{
  "train_examples": 61751,
  "depths": [2, 2, 2, 2],
  "kernel_size": 3,
  "epochs": 92.9
}
Rows from block 4 of a small image embedding model, named by matrix and row number. Rows with one number belong to one channel. Each number is 500 + 25 x the weight over its row's rms, rounded and kept within 0 to 999. All counts start at 0. Numbers have three digits each.
After each channel's rows are labels from the 100 images, of 14848, where the channel reaches its highest value: "colour at peak" is the nearest of a few named colours to the mean colour under the peak. Only what is clearly more common there than usual is listed. The data: crops of objects in photos (Visual Genome).
# convs1: first pointwise conv (model.blocks.4.convs.1.weight, 384x224x1x1), inputs 56-111
# convs3: second pointwise conv (model.blocks.4.convs.3.weight, 384x384x1x1, transposed), outputs 55-109

convs1.83:464548477481515465501484475505472531525465498522503543531489503517545487519478490473513504506440573458499489519526510529475502526493539501492516478506501473500525541503
convs3.83:480516524520502496469504503512511509533491540499507503496522496490491496471505514500494536492492465513505482541434505506514490511538467503479460498519493529526492474
colour at peak: black

convs1.99:527513494483509494542502531501525485471460559515483514550540538451487467530540468478490546468515499502475503486495461526501535519474474513503501535532480486539506491500
convs3.99:489477533557521512475477522502514515502499495512482460506528454498509518516472500484510516514506507488522522572488510482499452507512535528445523524506506448474518497
colour at peak: black

convs1.360:509507516470514486489526518525492522484507498518498550521511496497530481504464529485503469454512506480513471557457501511495491461450493524479481513503493463521545497506
convs3.360:527499495455483466464489495510508507534543484503484539462489447478463455512539517477485509495484505556488521528451518478529505471574492444462505521496494476491501472
colour at peak: pink

convs1.337:510499494496488525564497485459486517434507544502492492506478483495530484539497506486489490494491520519474501511521496572495506487557489460498513480477459483508514404484
convs3.337:527552488482485522457497496515508496500498475475479488460532501511490554506458535512516488512475484534501519514506500494490500511498513499460529523491478491524527434
colour at peak: black

convs1.320:525458491438527491473491493525535548516499497533516498529490463504496520501491490472532499503526493491499524564458454517491448532477516467485484505508535515525518465504
convs3.320:509483484538529517518522458522529477490471497474507507453512510446480500538512474527520510512496525499505423493517538498517454546467525479502525479454519482515507487
colour at peak: grey

convs1.135:505521492504493480504493466492460491511464474505539495508462500519520499523489516478510557498508448486504496517494507531464496504477489469513499521513516493474529516517
convs3.135:461494490457474485462469498514542480483474442502519498536470470495498505558505495496496480506497485544479463464525513530490512544479483510508512507505497508508500507
colour at peak: grey

convs1.171:476500524503424481499505500504504448486497508542500512514519495471480459520448479486532468539504544505524482469520497510514514508531469478486470501528513501450500513498
convs3.171:505489497509488473495508457489537504501548497491486495489520544544507500478485466493489477477506481520471519480470548488467548510518540527525511505492488513509519502
colour at peak: green

convs1.261:485511506479491486526486490475485507476543504444476480551477477479491523495545457465532492494519525496489483495464517490518523555494519498489527484515507487480552496531
convs3.261:527517482487517493462490514470543469500463534500498481510473533501499508531521491524503499551502514505530481504507490566487463485489498503544519477506485476515518519
colour at peak: green

convs1.127:505473468534530454515496513499496475475492499492509519493474527450456460487473468501518494517486447496503513532518481483562510497508510533489451530524518414515489517482
convs3.127:512508473546505563467454499509513536502465483494529535482497491480493510568491486531481496460493481490478470490517483475505466510472406511508471455514477484517540483
colour at peak: grey

convs1.130:481493519472543477514489513523510558469478563468532474507478470492509505498485497490477535518505538485502492494506497550497525537556478529476543444520521461510516511513
convs3.130:471509497504511516481503510485460484467437495494491503529451477435486475518501511480496505486480546506486555426513524473531500528487487505477487463514450498462476513
colour at peak: black

convs1.225:485549526545477538467503534518448516484469481491506529508541490510483497479461477480445508506543534467485536542480539490515511519487551501530516505498470510476505482509
convs3.225:439437459469529516531484560501482493512496489481477573515457525461462523500488482519526496546506546500495533508479511479484522530525464525512487472478492524494534498
colour at peak: green

convs1.129:441539536474498548481488521472507503469527507468501493443513520491522485505475507463543523469486531472487555506489520498474506494492498542514522473495516482530515516569
convs3.129:490456530472455489547549553455486511519523486489438469498496484476505519485514503495491511486467475473473521489544498506509488501495507451500472523464508484495525494
colour at peak: black

convs1.47:533491518528498487476506495513473507510508441474495484508484491466480512519477508519487459527489516474488459499510468504467495496539483491482500461503477501545467508511
convs3.47:517490444515511481494456513513501529515478462466463476505529522495507465499480491492493502489512501554457478526470517525473503489468482513516518500492478517517505479
colour at peak: pink

convs1.141:504504511488527494503492499509489524466500469488488482483531509474447461484564485523479474517484496553474502523486505516532508511488544509574530534512479426497517514487
convs3.141:460506517498459464501485496489468495485493482488522534507448498506506489456516492499525540536473450497508508481507500480497520474529498471539474507466506496523522490
colour at peak: grey

convs1.227:509489431473538492485528518496497535464513448486476494471484533444480483497494495543504518468459506485518496522500507472518525520512471484482516542496521490533565509487
convs3.227:560521468465526483509509501490489488491495530503501525562509471475449508552487509473469484495520492454516498483501466501494481529465478489456507514494469527529478542
colour at peak: grey

convs1.259:430487469466469439503505520526517497519513483504520532523520480496500470530476463523479495463525486491487533469482529486461490491447497506484499521465468474536491498495
convs3.259:519509463507455489491463480521493503479521483486491521500523470503504519483479522499501531449502523502486495483493465513463484510500507478518499507549503518497492485
colour at peak: grey

convs1.223:499492523512464509491457482482523516502461513536475473510508518533493499493485502494501491480488465434494527537543512454485522509531471508461470457472508483526508525521
convs3.223:458509438532486507474472501499486504476500509527524507516524497456439502472476450501528469503492523478482521515516492442494471543491479490464512468505486498476465496
colour at peak: black

convs1.345:480492489531499463495505517557491493546550408452517494512503514479501479489497476500490488530457518513490469536509493478540525504494517498465466500492541451569477497468
convs3.345:504493498510481479521484532488499445504492446523507496506496441518501523490530502525491486484528506519496507502493495541515512486525511511530492499518505494535502480
colour at peak: grey

convs1.162:535504549458515521513506491510482518513492501490495530508473507500494557502496517519469485482525495488477486488493552474515501522499488489543533549524515540501533482530
convs3.162:537495480499574479494512499466535488468508477482507539510506470485509477499537471511486507495517498506471545483473531483513560513503549519513488525473526537490444466
colour at peak: grey

convs1.289:527477479475496484503493508511508507498473480470518495470510516500531507465479548498497514497502487526511522491508507514554559524508493511494530418508492521500472501456
convs3.289:473495472498490494520523476451458524486511475510458515479479525497545531503505455483505488534494503542512506535490488490488461475472494465530511525509504521467471451
colour at peak: black

convs1.265:480514490490465478507531499483536514484475499512505475483528523490519496510516494492512498487509469493523500526487518504513504506492541544482468413505466514556489487460
convs3.265:493472484463511529513465550498517485507502510505485543518500491489492488519500522494483500518475531528459535513468463501494519512487478495571516481476506481517511505
colour at peak: brown

convs1.213:457555529492530498485516487472543527516458508453510539506509476466530490489483532511489518512475541506516496479547513500549476520473474512494515472537496514518514500543
convs3.213:496496499484547517537485506499540482507524522494469530475534568481529514510532519508477509506492504517511444479513529502529515453499498537532524537444517462490471481
colour at peak: black

convs1.48:537504478454543491486498476510467508475482503486496531531485536501533490509503476509487496454532492505520568538510555504549495523474501559499509547504493513517518506483
convs3.48:494528483524545497500459514503489517456571543474468521518530489524521506515459456496476495500506491479499462433508522495468484493525497505505476477470491475480481546
colour at peak: grey

convs1.35:492483486516505533518519499509493531489496505520495496498522534483496497469445483502492470506474505482446502509539536501460531522494490507496511513520496491523529494467
convs3.35:458482473493463484499486506544514501449483499495491540486493463495482502498508497503509535448496533499500506514504529538500533517494509474463514518507557495530492468
colour at peak: grey

convs1.233:501484521457479513543488481462496490511490465513525508517498492519547507506505493475505497464490654483510503509512521494503516533502535475501487505528526475494514570494
convs3.233:508484535484515440472531478462490484457504527530507508472481520428494529463507503480562516557502505539529471582469476479544505526512516504479504485499521521509499465
colour at peak: black

convs1.3:500479510498479532512491427469483466521481507520531516521520499496521491506482483482490548537508478509511529525536479536483534532442501525474490513524552534513509580482
convs3.3:471461502535470490508511522513517531511507520567506501511498489508478494521538466530522477503472478517513491471513524514519532489488545503513531467532474489544472589
colour at peak: white

convs1.0:493474484478534523490527467496510471506507465480511519513505472496488503522456469460511488525499501447470480498504482510547501480493528456513467528464468479448486515531
convs3.0:455494502514480494474509527496531499502463525481446517480526518498514511527511507501511502458492515459511503507507477467500517477501501494487546532503539548492482486
colour at peak: pink

convs1.270:508505495490518503522475538480530520534486477445493501524518523505555497533472521572473490491482520501512490533514467489541533513539533543496505478471477452503538484535
convs3.270:520487517492466492488513516533551565487506490474507487507514495497485533449480571552533509513472493521486468469509498506543499513514475531504518447540466511501493482
colour at peak: black

convs1.327:517448486479517465509484516487488469531486515458494519514488482483509526508490516507448518468474539498520494503486479513496527525510520527492439486488479518493476496473
convs3.327:465506508483470506492569521484468487516516507513501532503493514521478488486484513472510512444450503505523469545466498525546486494496468522487494538484473497541483474
colour at peak: red

convs1.283:530508493516514502513498534510463512540525506495528489514519504484523491526485464490493452508508541485463522522505525469473512496503492534528479481488507453512507627536
convs3.283:497518495467463484536469468514504482522484461549520484510486500469505556494463534521484512487511586517507507508545487498485517535522514534534484493477513486464496470
colour at peak: black

convs1.43:513505506468461479490492477500549456498501493502522516477465487500490515479510480536465453514517519454492458521471457494480510516513496498556509516463529471482525509540
convs3.43:502489510487508441562450497479506528497492525516510559496492505471451507481494448498484499480530506493492539531513498517503501493520471500488487459484509503472503521
colour at peak: brown

convs1.215:496506445478466529496534514507489478526527499479496462502526519465475452509468498510452455459514479487506490520490534516503539499502524394507541525466463505457476488527
convs3.215:542513513496471515491475457493486442502525482505494425472514470487495493498501504534483485497490496509518507464455481497518461495452507542505499541491533483503512513
colour at peak: grey

convs1.310:534511563469481437522481464518488505519512530504473504448499509475480474492470506485536494460513498482522513533517512508499504511495548462484504516465509529503505492486
convs3.310:523500537539501476558563510448508473507520492484491578486502512508457515517500537509524537546509546467550510514465519480495476473491515503517519509478513504532524499
colour at peak: grey

convs1.153:479515520509501480516472519450503527546508516558491483499534539478481504536515540534527531530494519477471443524510485476530470502528481519516427489526470543494519485494
convs3.153:511472512504481465504546481519468497458462505538509501520516469510498510470524500482516529526482488441507559471499534483492521477498521482521528548484531523488494557
colour at peak: red

convs1.152:540476513440458520521464481516486473504488513496529480505451522483471502485484472496483498522478523524452485509493496510517507505496535487464515493446490514497486500464
convs3.152:474457498519506452515497499480464531486510477527505477507514504496467516457472493503492494488530458483504472489504506510495506471483521492532481498498510514511544530
colour at peak: brown

convs1.340:464504463507478490513520531514525472500517504530491532482486502472478523486494527499490468521499523488474496516498483501521524524507445483545491506521522534518482477487
convs3.340:495503513484499518474436493468512528520491486499537537512498476473525494522452549531465506518528507497455490503491500517484503496518504493494475479501504480508482516
colour at peak: green