{
  "arch": "xception",
  "model": "image embedding model",
  "dataset": "crops of objects in photos (Visual Genome)",
  "train_examples": 61751,
  "image_size": 64,
  "crop_scale_min": 0.5,
  "horizontal_flip": true,
  "cutout": 0.25,
  "targets": ["object"],
  "num_classes": 300,
  "embedding_dim": 64,
  "norm": "batchnorm",
  "activation": "silu",
  "depths": [2, 2, 2, 2],
  "kernel_size": 3,
  "stem": "deep",
  "widths": [128, 224, 384, 672],
  "am_softmax_margin": 0.3,
  "am_softmax_scale": 30,
  "init": "trunc_normal_002",
  "residual_init": "zero_last",
  "optimizer": "soap",
  "beta2": 0.99,
  "lr": 0.0016,
  "beta1": 0.9,
  "shampoo_beta": 0.95,
  "eps": 1e-08,
  "precondition_frequency": 25,
  "max_precond_dim": 512,
  "merge_dims": true,
  "one_sided": true,
  "adamw_lr_other_params": 0.0014,
  "ema_decay": 0.99,
  "steps": 11200,
  "batch_size": 512,
  "epochs": 92.9,
  "lr_schedule": "constant",
  "warmup_steps": 2240,
  "weight_decay": 0.06,
  "adamw_weight_decay_other_params": 0.01
}
Rows from block 3 of a small image embedding model, named by matrix and row number. Rows with one number belong to one channel. Each number is 128 + 24 x the weight over its row's rms, rounded and kept within 0 to 255. All counts start at 0. Numbers have three digits each.
After each channel's rows are labels from the 100 images, of 14848, where the channel reaches its highest value: "patch colour" is the nearest of a few named colours to the mean colour under the peak; "peak at" is the part of the image that holds the peak. Only what is clearly more common there than usual is listed. The data: crops of objects in photos (Visual Genome). In brackets: how many of the 100.
# convs1: first pointwise conv (model.blocks.3.convs.1.weight, 224x224x1x1), inputs 0-55
# convs3: second pointwise conv (model.blocks.3.convs.3.weight, 224x224x1x1, transposed), outputs 0-55

convs1.210:104124090074123142146170094147146146129144128095108108145119157125163113125168146120161170128156132134164089138136109098106184116155143136118140153132127109144143148137
convs3.210:153107106167103128129098127125135132108145158171158139088107098117102149089119147136155087119133131130170117132122144111112083112151131157141132123146120122124154126092
patch colour: green (46)
peak at: top right (46); bottom right (41)

convs1.19:149089076083125121139148127135118111161152128101128117125128094085115137125160115106136127123171110107120120125118103123123123092106107125113137104119177122132134145145
convs3.19:110110142142131132092136142120109137079099134105124103122147172098095131174109121159124153142103076146121125121106137121162135124136145139091150119140153145127117144126
patch colour: black (42)
peak at: bottom right (65)

convs1.47:137143104173133153163103137120138087138131131104130135129129129130121144072159122130110200089127144109147116136107122105146115101164120163122128084118067130151148140125
convs3.47:082142103143120171131134113079117148153096108159153143137109124136103110113160116099182106154135122135103121153123133070094127128128097160158146107076122113162126155106
patch colour: blue (34)
peak at: bottom right (37)

convs1.55:136057140168116171168135167129135124143081154158127158212139148116115142142157115118109151142125138130168147132173102161113117112118083155107104125132133131133163147115
convs3.55:128147140174111144177113161134117129138124132119118126124144112134166140149155100130100137159124164143122111152118131116108111152124109134161089117137130136132133144159
patch colour: red (38)
peak at: bottom right (40); top right (25)

convs1.87:132154122135148093127116107128136115112143111125132126132102144128060125140139138117103138113137106138238065094100107137151110123108117061123128160137136127123124128134
convs3.87:153122144107151083101112110105083152105134154160146120110111134120135152123137119136069109137135127122046106094126142138124134107144100088132115112121091094132163140128
patch colour: orange (29)
peak at: bottom right (54)

convs1.195:190068139098119136133119127121127130127125075112122087105130102150136133124086142120111109117114124113144163169133143092123125143112147096144126083179156106122089120149
convs3.195:120113141113151128166123140096098117108170129139134099069111118112138111119119141161137142155119171133169124117145142100128119137141087189166121141114121096089174128130
patch colour: black (65)
peak at: bottom left (31)

convs1.58:032133110146124145094172134111129146121169176201155164103124145123122113103151136156151134158127141144133161131121129138155121106145165115126160138101129121095138081120
convs3.58:092140081157112134122134133132116137114148131146132121135110138111116150112162116136178141161163115110107117102126133110085112129150096162137142156134144123161157112114
patch colour: cyan (25)
peak at: top right (29); top centre (28)

convs1.65:146132106086135089122144132167071180137130135099107119110148149106111138152111108090092147108117175121112122104125142161180107128098135162092145099116128171118158129133
convs3.65:127139129092109159131099134116112125103132113147142126125157122122106080159168136107155145115174125152148124143147088137110133188158112138137182152081131111118119150140
patch colour: pink (39)
peak at: bottom right (61)

convs1.46:072128087084155139152108097168112147147119107119101130144122137107124147100156118096103141135114116095121138186156092128119120105112163137159127152156129116155137114176
convs3.46:099174169116115128147119146140127120128121103104132133156171147110183128156124120156061153144141132117157157157110152132171127166118180101124125161117091143115158111185
patch colour: cyan (34); blue (32)
peak at: top left (72)

convs1.101:161077148154127098122132155166126124139090103101158128146135087137128142138045130141080100166078134142136105130088138133172124154130123130149120107129103130133152121144
convs3.101:093114131104112156117138147132160140106153120145123133122136103167104102151205122112155131097089135112095152098118150139144121154109094107120120153142107118112155149125
patch colour: black (39)
peak at: bottom left (30)

convs1.94:158097145134140123118104091119151117133133128111135167127134097121078136131111125107155126127127134173136136134174122127119110127112136155136136129142113138132090144115
convs3.94:122146112171106129120151112127141138120123131125121149085127073144092123107119154118101110114161144103140121109170089107124148127139103114114104138097126186118113164130
patch colour: cyan (35); blue (26)
peak at: bottom left (55)

convs1.164:139131107097103160111127131153099122100189106083122104120124145087120147115167132150123081104157101111147133112169150055120100122121118114150153147137130136138185147117
convs3.164:129144146123117106130149153142123120137167128085123118164127116102175144150093112118102194109105137139117121133137111143160134107098144135138145160143134145062147123163
patch colour: red (34)
peak at: bottom right (42); top right (31)

convs1.193:154107092149069130092136097205133136141125096108163117123108124160126152142108105122127120121151154158116135116149138111126141112115144103133141149108145099123152128138
convs3.193:105089130168139115149167134137129153149175122114104109144148101155118113091122120105135130128115115114149147153106153169138140145136128138124081112148124167084162122139
patch colour: black (45)
peak at: bottom centre (30)

convs1.159:144077107140119119113139124166114140139143116185088183144105124097175101124125146112112122095128110170124158137126153141119148116130207151113145080139122128102142136148
convs3.159:152136135130120093096116167161142114134171132138119137175155143155155161102137133150083121078135091147118159157150103123146108141078187110113174132101085169161054119158
patch colour: pink (28)
peak at: bottom right (47); bottom left (31)

convs1.72:142152151118127106035132092141107130130092151112129153141132113142142108153138107102101157147130132142155166122140126157169150120103094096134113132152113091144125126148
convs3.72:113121173094104156137120201146139126135088113109140111103155097127155124181128125098143160127128095091132096158141136172133140134103167126150125132124109121113151158150
patch colour: pink (26)
peak at: bottom right (69)

convs1.74:145137150142115129139105134117175137137108134116133139099160179112119130104121158140111132137129138131143118123110180140104160127156122115161114125117117106126127121111
convs3.74:171147127125116131128117104104118169106144134093133120167112137121152166160154151118073138137109097140110146088132143156201163126148137103148118150143114142111132121130
patch colour: cyan (55)
peak at: bottom left (85)

convs1.221:127137105159131135115106116117135126153139130149116134091130151149120116151135116125161133039117127157076157123151110102122155135048138154127141153127142121123126106143
convs3.221:124130112140142153170095141142136111154111129115124119131125131108122076130121152085123142195142117114091084166144088088082129154195125142102125143119143082097154164124
patch colour: yellow (36); pink (31)
peak at: bottom left (37); bottom centre (35)

convs1.129:126112134110128160073143123143074070128135100142112106138142141147161125137160124144143116147132153122094173165148111106129148127134156138132099142154148159165133121131
convs3.129:151145119149076125166136152126125168095135144119119143170172107149142145139126133118101149144154133122097117132116129156153140150107125121133115118225082187118151125143
patch colour: brown (60)
peak at: top right (40)

convs1.5:176136114142134147108122121080102127135179137112147113089173150121115140147079116073148142112104189107131145157106155157109136097111156133148105097149139113131167071131
convs3.5:124129119127116151150114126122081142136089100094117113141142152100105113127196153132128127180107126147138102108157152130125112146099131135144176131115147117134135202164
patch colour: brown (62)
peak at: bottom left (31)

convs1.78:109135109114142085154146121116102124131116147133146154156121127130084114122114126147014115113132154110136171147133125115120091111135131148174161136139142113096119134114
convs3.78:116102156171148097071145127169137133097131102151148134153127176141129128129134149149180140103124148170162129096134087154150146107135116104111133119143164164139105127164
patch colour: red (66)
peak at: middle left (31)

convs1.161:122117138112131133136119126136133113137106129137107144120123185119089080187142181165107112096115122100137108108122108140099116128107143127142126121129136162156085090128
convs3.161:092112103097088131147134155155134159120112132116112137095123168127060084160140098126173131187151129141131126156121112127077120132146098134131114113100092103140123173113
patch colour: white (49); pink (27)
peak at: bottom right (78)

convs1.115:147131095121133128120123148144151127123131108131144102091134155097154173075139113115077112146123110106028089156138136040134089126150121146169114145129078133120084146119
convs3.115:121141100152130142106156126098122150138122158141104122152147138173150160079128154102179138114143131140046154067136142067138152108098119126115104141108154144129058089135
patch colour: blue (29)
peak at: bottom right (44)

convs1.16:151184144075107195138113100140116093154170143145103150103130088116138117105118127123125127143121106099127110150120098131100150132129080146123143118143106149130132112097
convs3.16:162084121097158119116138117120124113171108166159123106115142132140108118076090102107136117130130095117126125170122139146105096140107091147114112110111115115085135092126
patch colour: pink (25)
peak at: bottom right (47)

convs1.73:134097167120123101105143109125100141103139141144150133173127085138087118133111098147087136126108104125195147109153128107118130137087111161148155136117079152146123112090
convs3.73:116123106089149132146170137110131128139141127126114135158129124143167086151175102065110110122139093099068100157142114088133128142089138146169142158084152142124120143136
patch colour: cyan (46)
peak at: bottom left (39); middle left (35)

convs1.147:127127128165119141110118077130112133127152120178154157108130168109156127093086123084122124139136115127111135134141130100100099110116134112173095157123080161147114101146
convs3.147:171127119077137128133089139151101148094125139152156162152107135110135171119162139209142128162134141128165141115146165128109092144160139116161148126144202154143125148138
patch colour: brown (60)
peak at: top left (41)

convs1.36:139115098119140185177137132107188139118116127185114125119111126152086115139198055098130159116105135092137156123068132103125100141097142099118141094129127152134118110149
convs3.36:154113149138138159124158126117089148129159148076114136165098124138176129156069083154102161134092100076137117130180139156115117125109138120152095147106127110124112139104
patch colour: cyan (43); blue (37)
peak at: top right (31); bottom left (26)

convs1.23:125114147130130205115208136135133146135077125140150128094111114140136118144152108126132124129119112185108129107163092170128111151126130111086112108093106143123129073114
convs3.23:153166134129131102148125151151127120124112190155111142091144107178125135114134136096140087121161150120160124152133130126134146123117136115106093086136118155122107146152
patch colour: cyan (38); blue (29)
peak at: top right (57)