{
  "arch": "xception",
  "dataset": "crops of objects in photos (Visual Genome)",
  "image_size": 64,
  "crop_scale_min": 0.5,
  "cutout": 0.25,
  "stem": "deep",
  "learning_rate": 0.0016,
  "precondition_frequency": 25,
  "max_precond_dim": 512,
  "merge_dims": true,
  "ema_decay": 0.99,
  "max_steps": 11200,
  "lr_schedule": "constant"
}
Rows from block 3 of a small image embedding model, named by matrix and row number. Rows with one number belong to one channel. Each number is 128 + 32 x the weight over its row's rms, rounded and kept within 0 to 255. All counts start at 0. Numbers have three digits each.
Before each channel's rows are labels from the 100 images, of 14848, where the channel reaches its highest value: "colour at peak" is the nearest of a few named colours to the mean colour under the peak. Only what is clearly more common there than usual is listed. The data: crops of objects in photos (Visual Genome). In brackets: how many of the 100.
# convs1: first pointwise conv (model.blocks.3.convs.1.weight, 224x224x1x1), inputs 56-111
# convs3: second pointwise conv (model.blocks.3.convs.3.weight, 224x224x1x1, transposed), outputs 56-111

colour at peak: pink (27)
convs1.196:125113141096179141121099115161096149156247125159111151152147141226065142118114131137145118103118194111134139087137133083126138067112124129155117126112125113152119137125
convs3.196:114073150134138147144095159131130172091146140091109139180170111069084148157107155082178187122093152057142158155121118127171156154128072122148122100095151181110129180119

colour at peak: orange (29)
convs1.87:115137122135091104130149118157117157180172130181125138095122130159124112102110167135135120101192132093128118146116109162091158164126152153122145134106136119098124171178
convs3.87:113080104198138098127156096104066129078142114093103124101167108081149170150168155118104109087222118103118097090120157076148138063135115155146115161136112120084116164111

colour at peak: cyan (28)
convs1.39:118172128028130166151106164155177079108079153185176112093154168166074104086102100104135159087152144157165105195133127124115146144133172098193125111174156123077148086126
convs3.39:134083099185109092103120080144174072169146153101112116117095182110165137123126122146085144136156090121100134091104161104175147116124105072157080187147135131099154174154

colour at peak: pink (26)
convs1.49:152124107118143122192128106129158129124066131125177117182129132107156133141151147160126187122127124124123097101132140164091160193157108105112107130093187155162128078142
convs3.49:121115145135132116114126105126113081167186070120116096071078085130137140076109088113149123088108103145139099095140116149112133149150176102082157103153162142115074129109

colour at peak: brown (65)
convs1.215:131160146098114149116131134163255194132150176119093132109126180141134121111084114135148133144121083116155086030121153087122205105170142068140140103137135114045131144089
convs3.215:130159123084103084088091170156134097062159113159141089113143124146093127143154124121101109139073133124138118160111118171180076130107142097103092128180076128135109111122

colour at peak: pink (26)
convs1.202:123134164151108164138135127125047047109155114111234143134148146132118054064135129128136118127146127106147121152095161136122138135116065106168132116086112129164164108186
convs3.202:166162137069103113099136117139097128091111079142113124141150104108110182121120190145175151125039160107099071096124099084112094166112097155139117126151191112142077094097

colour at peak: pink (28)
convs1.159:151137102181114092160201115121131117151097110104091131099073114181132120138101174169106114177109086123132096108118163105065119181139139130090187155158130153133091098046
convs3.159:128146150092131129164165114138183140150115165134190158098143159176119055125075103148123110123098149171116123158128136157142101156094098085139128150087118094087150154107

colour at peak: grey (63)
convs1.135:133113180129123166147172065134178057160149049152128116138108149121152165065138122125142137133148111122179131150146133143141114112127122094153124139156152097200123144160
convs3.135:103132149162112064099133091136155148104181120115101159114109139088151156128126111119151138125138071156098111094094128078135090136136138132109075142203095127089118158081

colour at peak: white (35)
convs1.187:121165063094125142153110080130077110090166120170092098108124070079109108087097121101142117151122161107085131102130103135085124125126169140191143248119093144093122096164
convs3.187:161184148117189095121152129107148106153116167117149106137151091178135179203171120086177063171164118151143131100134126143067174079149101095138147122162155156122108106138

colour at peak: red (38)
convs1.55:129110089053132117155173136066117150065077141167108153108124118105127159117065106127051104142113188102138158137149118166085120101157156078099028139134142112132173092092
convs3.55:130137156142121087102182099213116179192127113108172083134070110146143111093125165201075110136129098154132077114109130119113120120130175118119122079108132227098150071136

colour at peak: red (34)
convs1.164:084078151168142160139097158107151149116125105157110143091163073132107141139151088093124138119103189088141193130089143038087144115172124123138132083071097133132152147143
convs3.164:162105132141213175121123143183171088133131112109131102110089101171100116142119111080126116113076000141168144125171100204128127110211122133145116117089150127143125159164

colour at peak: pink (37)
convs1.175:137182182099140159088080134146082181109141091113052145091125134140178117173227100123145132105129108114111119038137064188115115111106080077146180228073077145057162186130
convs3.175:122092200138195122160111128092101212108125171120171176121182151126144161126111125099087119108153162134171164067142145103100184114173126144147167241128192085112165154149

colour at peak: brown (62)
convs1.5:146134136140153150176095115129179121124157101078104135089166191179192208139136150112162118143109132124128154093131185117150158093130133112112039162173147074145155121171
convs3.5:148111134121098130128182166115105104127141180191134142130089159115176146111162116112132110174127132119125077123105176068124158148163139182151244114179120147143140136101

colour at peak: cyan (38); blue (29)
convs1.23:172171129114153120133107129153115094146119135116139129048193108177149109126127194135193096205154042095153135122151108149142152148133129093112131162113112129142087151132
convs3.23:058163176118114122088114139084128122099147143103183145130152156088109210100147122163189094106115186121094146128107090096147142099117208083143108130102126134139079104144

colour at peak: cyan (34); blue (32)
convs1.46:151056121069167160086166168130120130135153126118117110101155076081136177143092083107108127051131213129095133104154111166103152150175123152135046113156207146127161156201
convs3.46:156101176142156172204137164126188113129064167153139097156168178149154094172149100139130102171093133127107145120140149147149082151138106131147080063102116106139087093123

colour at peak: black (41)
convs1.160:114111109092136165140120111140057110161143166140088175135134131092157180131128115130094111129086107118117081060115128160148172121137080103118123112114144105074130184132
convs3.160:123094143081140075106113142128175111130103198106177189078176109138111085123129133105168179145127116117157078084171101104134135080162093073145153147056167139145126112114

colour at peak: cyan (37)
convs1.91:127107116150152058118146094080105150117104070134104133134160114141088122080086134129166123102131131111141176137178051155143084138132188100128136130160045139097127152120
convs3.91:141097177143156116156128145108136138111088164110166145122192112148138118209151116110140110116154175149103131154055150150146113159084156092120109105134067110135106118138

colour at peak: yellow (36); pink (31)
convs1.221:148187162149182191119179112093087127160104149144131130159118176133091125127141110140135127153052151120129152099089135102131164157117132106136119119086120132130149091102
convs3.221:177112140094051065143101142101080093119070155150144102138102148112056135113151125168184147128125157140178114062123091100117141127155093177111169152134111138137116119099

colour at peak: blue (29)
convs1.115:120117133143119160153152151176161126201139112134141128120104179139132136162118109131135119124087154117116146148164104113125128134131148112125139060123108109134158149116
convs3.115:064108149196138117143107092168128140167104129141146100121110147153126104097063135108146145100127123120172144169149131105131147107104108105086076161146162141131117111144

colour at peak: pink (39)
convs1.65:093089137150094163179100125139145167042106086141130068114154162157176126174141140136098120099105136143083099103152091120098150142157149086079085099094139100156140141134
convs3.65:064168112164101063137152129132083122096111198142174148170144117154073166054130105130167173107129150084163173092123096123114143142128109141066091072146212151155093090135

colour at peak: red (33); pink (30)
convs1.150:180147107147106165175166141088113135078097106171144143172089139051107176132132080174172112164132120139150137138131121096077114112108125134098116154119156145136138124164
convs3.150:125135147091156114136127134179085146133107181091101121156104098148101142132214156126066095083162096144143068135109121107116113157095148157095107154153118130128137051137

colour at peak: black (35)
convs1.190:128125122083137165140091039152164074178113061099076162109091118135169143150100134128122118142100130109063123050108212158099134164116064118228104107142154085058121130147
convs3.190:160091179145137099123123108099145106101117135109136128135127156131087165136124115136163185109115101141088066143144068089098132123165050098064122040128147152164171125103

colour at peak: blue (34)
convs1.47:114074156118142186128154197146131123137166155115141130097129143107152155190088119119103096110127107137121114143126115116105138133169138109061154101152073133130124119128
convs3.47:060179159148119072111096090144167147104123144183147149139119140125134124054162145214165152147111112096151127091113104061082170140104114125077106139133162195120128119146

colour at peak: brown (60)
convs1.147:206171149128195123131133119141113126168203132123133173171168159175240091134143214134134107099173166103098117147126148116152111168134144079091131090103097135133145189140
convs3.147:092177084181121137098125134082139165105149127159109139147176178086255146145129201131129117139152149125121159126124183139143107083103116160119161182166043079092119114140

colour at peak: white (49); pink (27)
convs1.161:118080176127130106128129115086124136095073191078095175116113140164125130156118131145128143158115093109093122129158104086126097148121132106113133127154184142116153093157
convs3.161:097187126120120120101120131105124161077092116155207180174143147111084099102165094109129136176121136095116160080155122093124139135118124133140199107111120165150110113102

colour at peak: cyan (35); blue (26)
convs1.94:129113132146130147116255120013115104145119136130129105126172133109103150118114153140124131152142116141122125145106113135143113135119160150182143106130112130099124100168
convs3.94:141137137136139134148012118017159118149065138137139150132191128151109134178124117119148140131103141124079152128126091105143098123131108086143132124101125121150116135141

colour at peak: black (42)
convs1.19:129093109123098108173110126157129109124089127130128123137102109063174165145079091152117112130157124122120068145192117157154147117115164160125081084143115111076125137088
convs3.19:125149159146138132151103095110129138148173129151135107109109085170178139095223121166129103115183141207147129137129164105098151144119164179110109102181110088136131164146

colour at peak: black (37)
convs1.184:122099126149126128140087130132142125167067204077211188121128180126104211111100133121127132117101116127162146054115100127173094138134162149120130107173086139173139145159
convs3.184:104097116068150137096145146077151090103093148109148143138149106184098137116052085114153130122188149120170088080085117191077179146177113108165132140119135113080133112179

colour at peak: pink (26)
convs1.72:121057133149118070102131158157115146195117108111145132146117155068122078129131123106128114143137156143164165099153107113141133114133109100168085101102136117108148108086
convs3.72:176124151091106187134102134126102116211122147148099114111142146115115131175159138136182098146163108159197123139132114124100147129199124143145097122154156159131085199126

colour at peak: brown (60)
convs1.129:159112177099119101092130114162101103135152106056154137160093095137154208108136175141106130144068164089150148131096142141172140138138110134047109181123133158113127095086
convs3.129:126116146116117153175101098094127084163055118155124142076081138167145124105109121154088141190098149188182103102160097147138083140137102074126127100117086103122106163131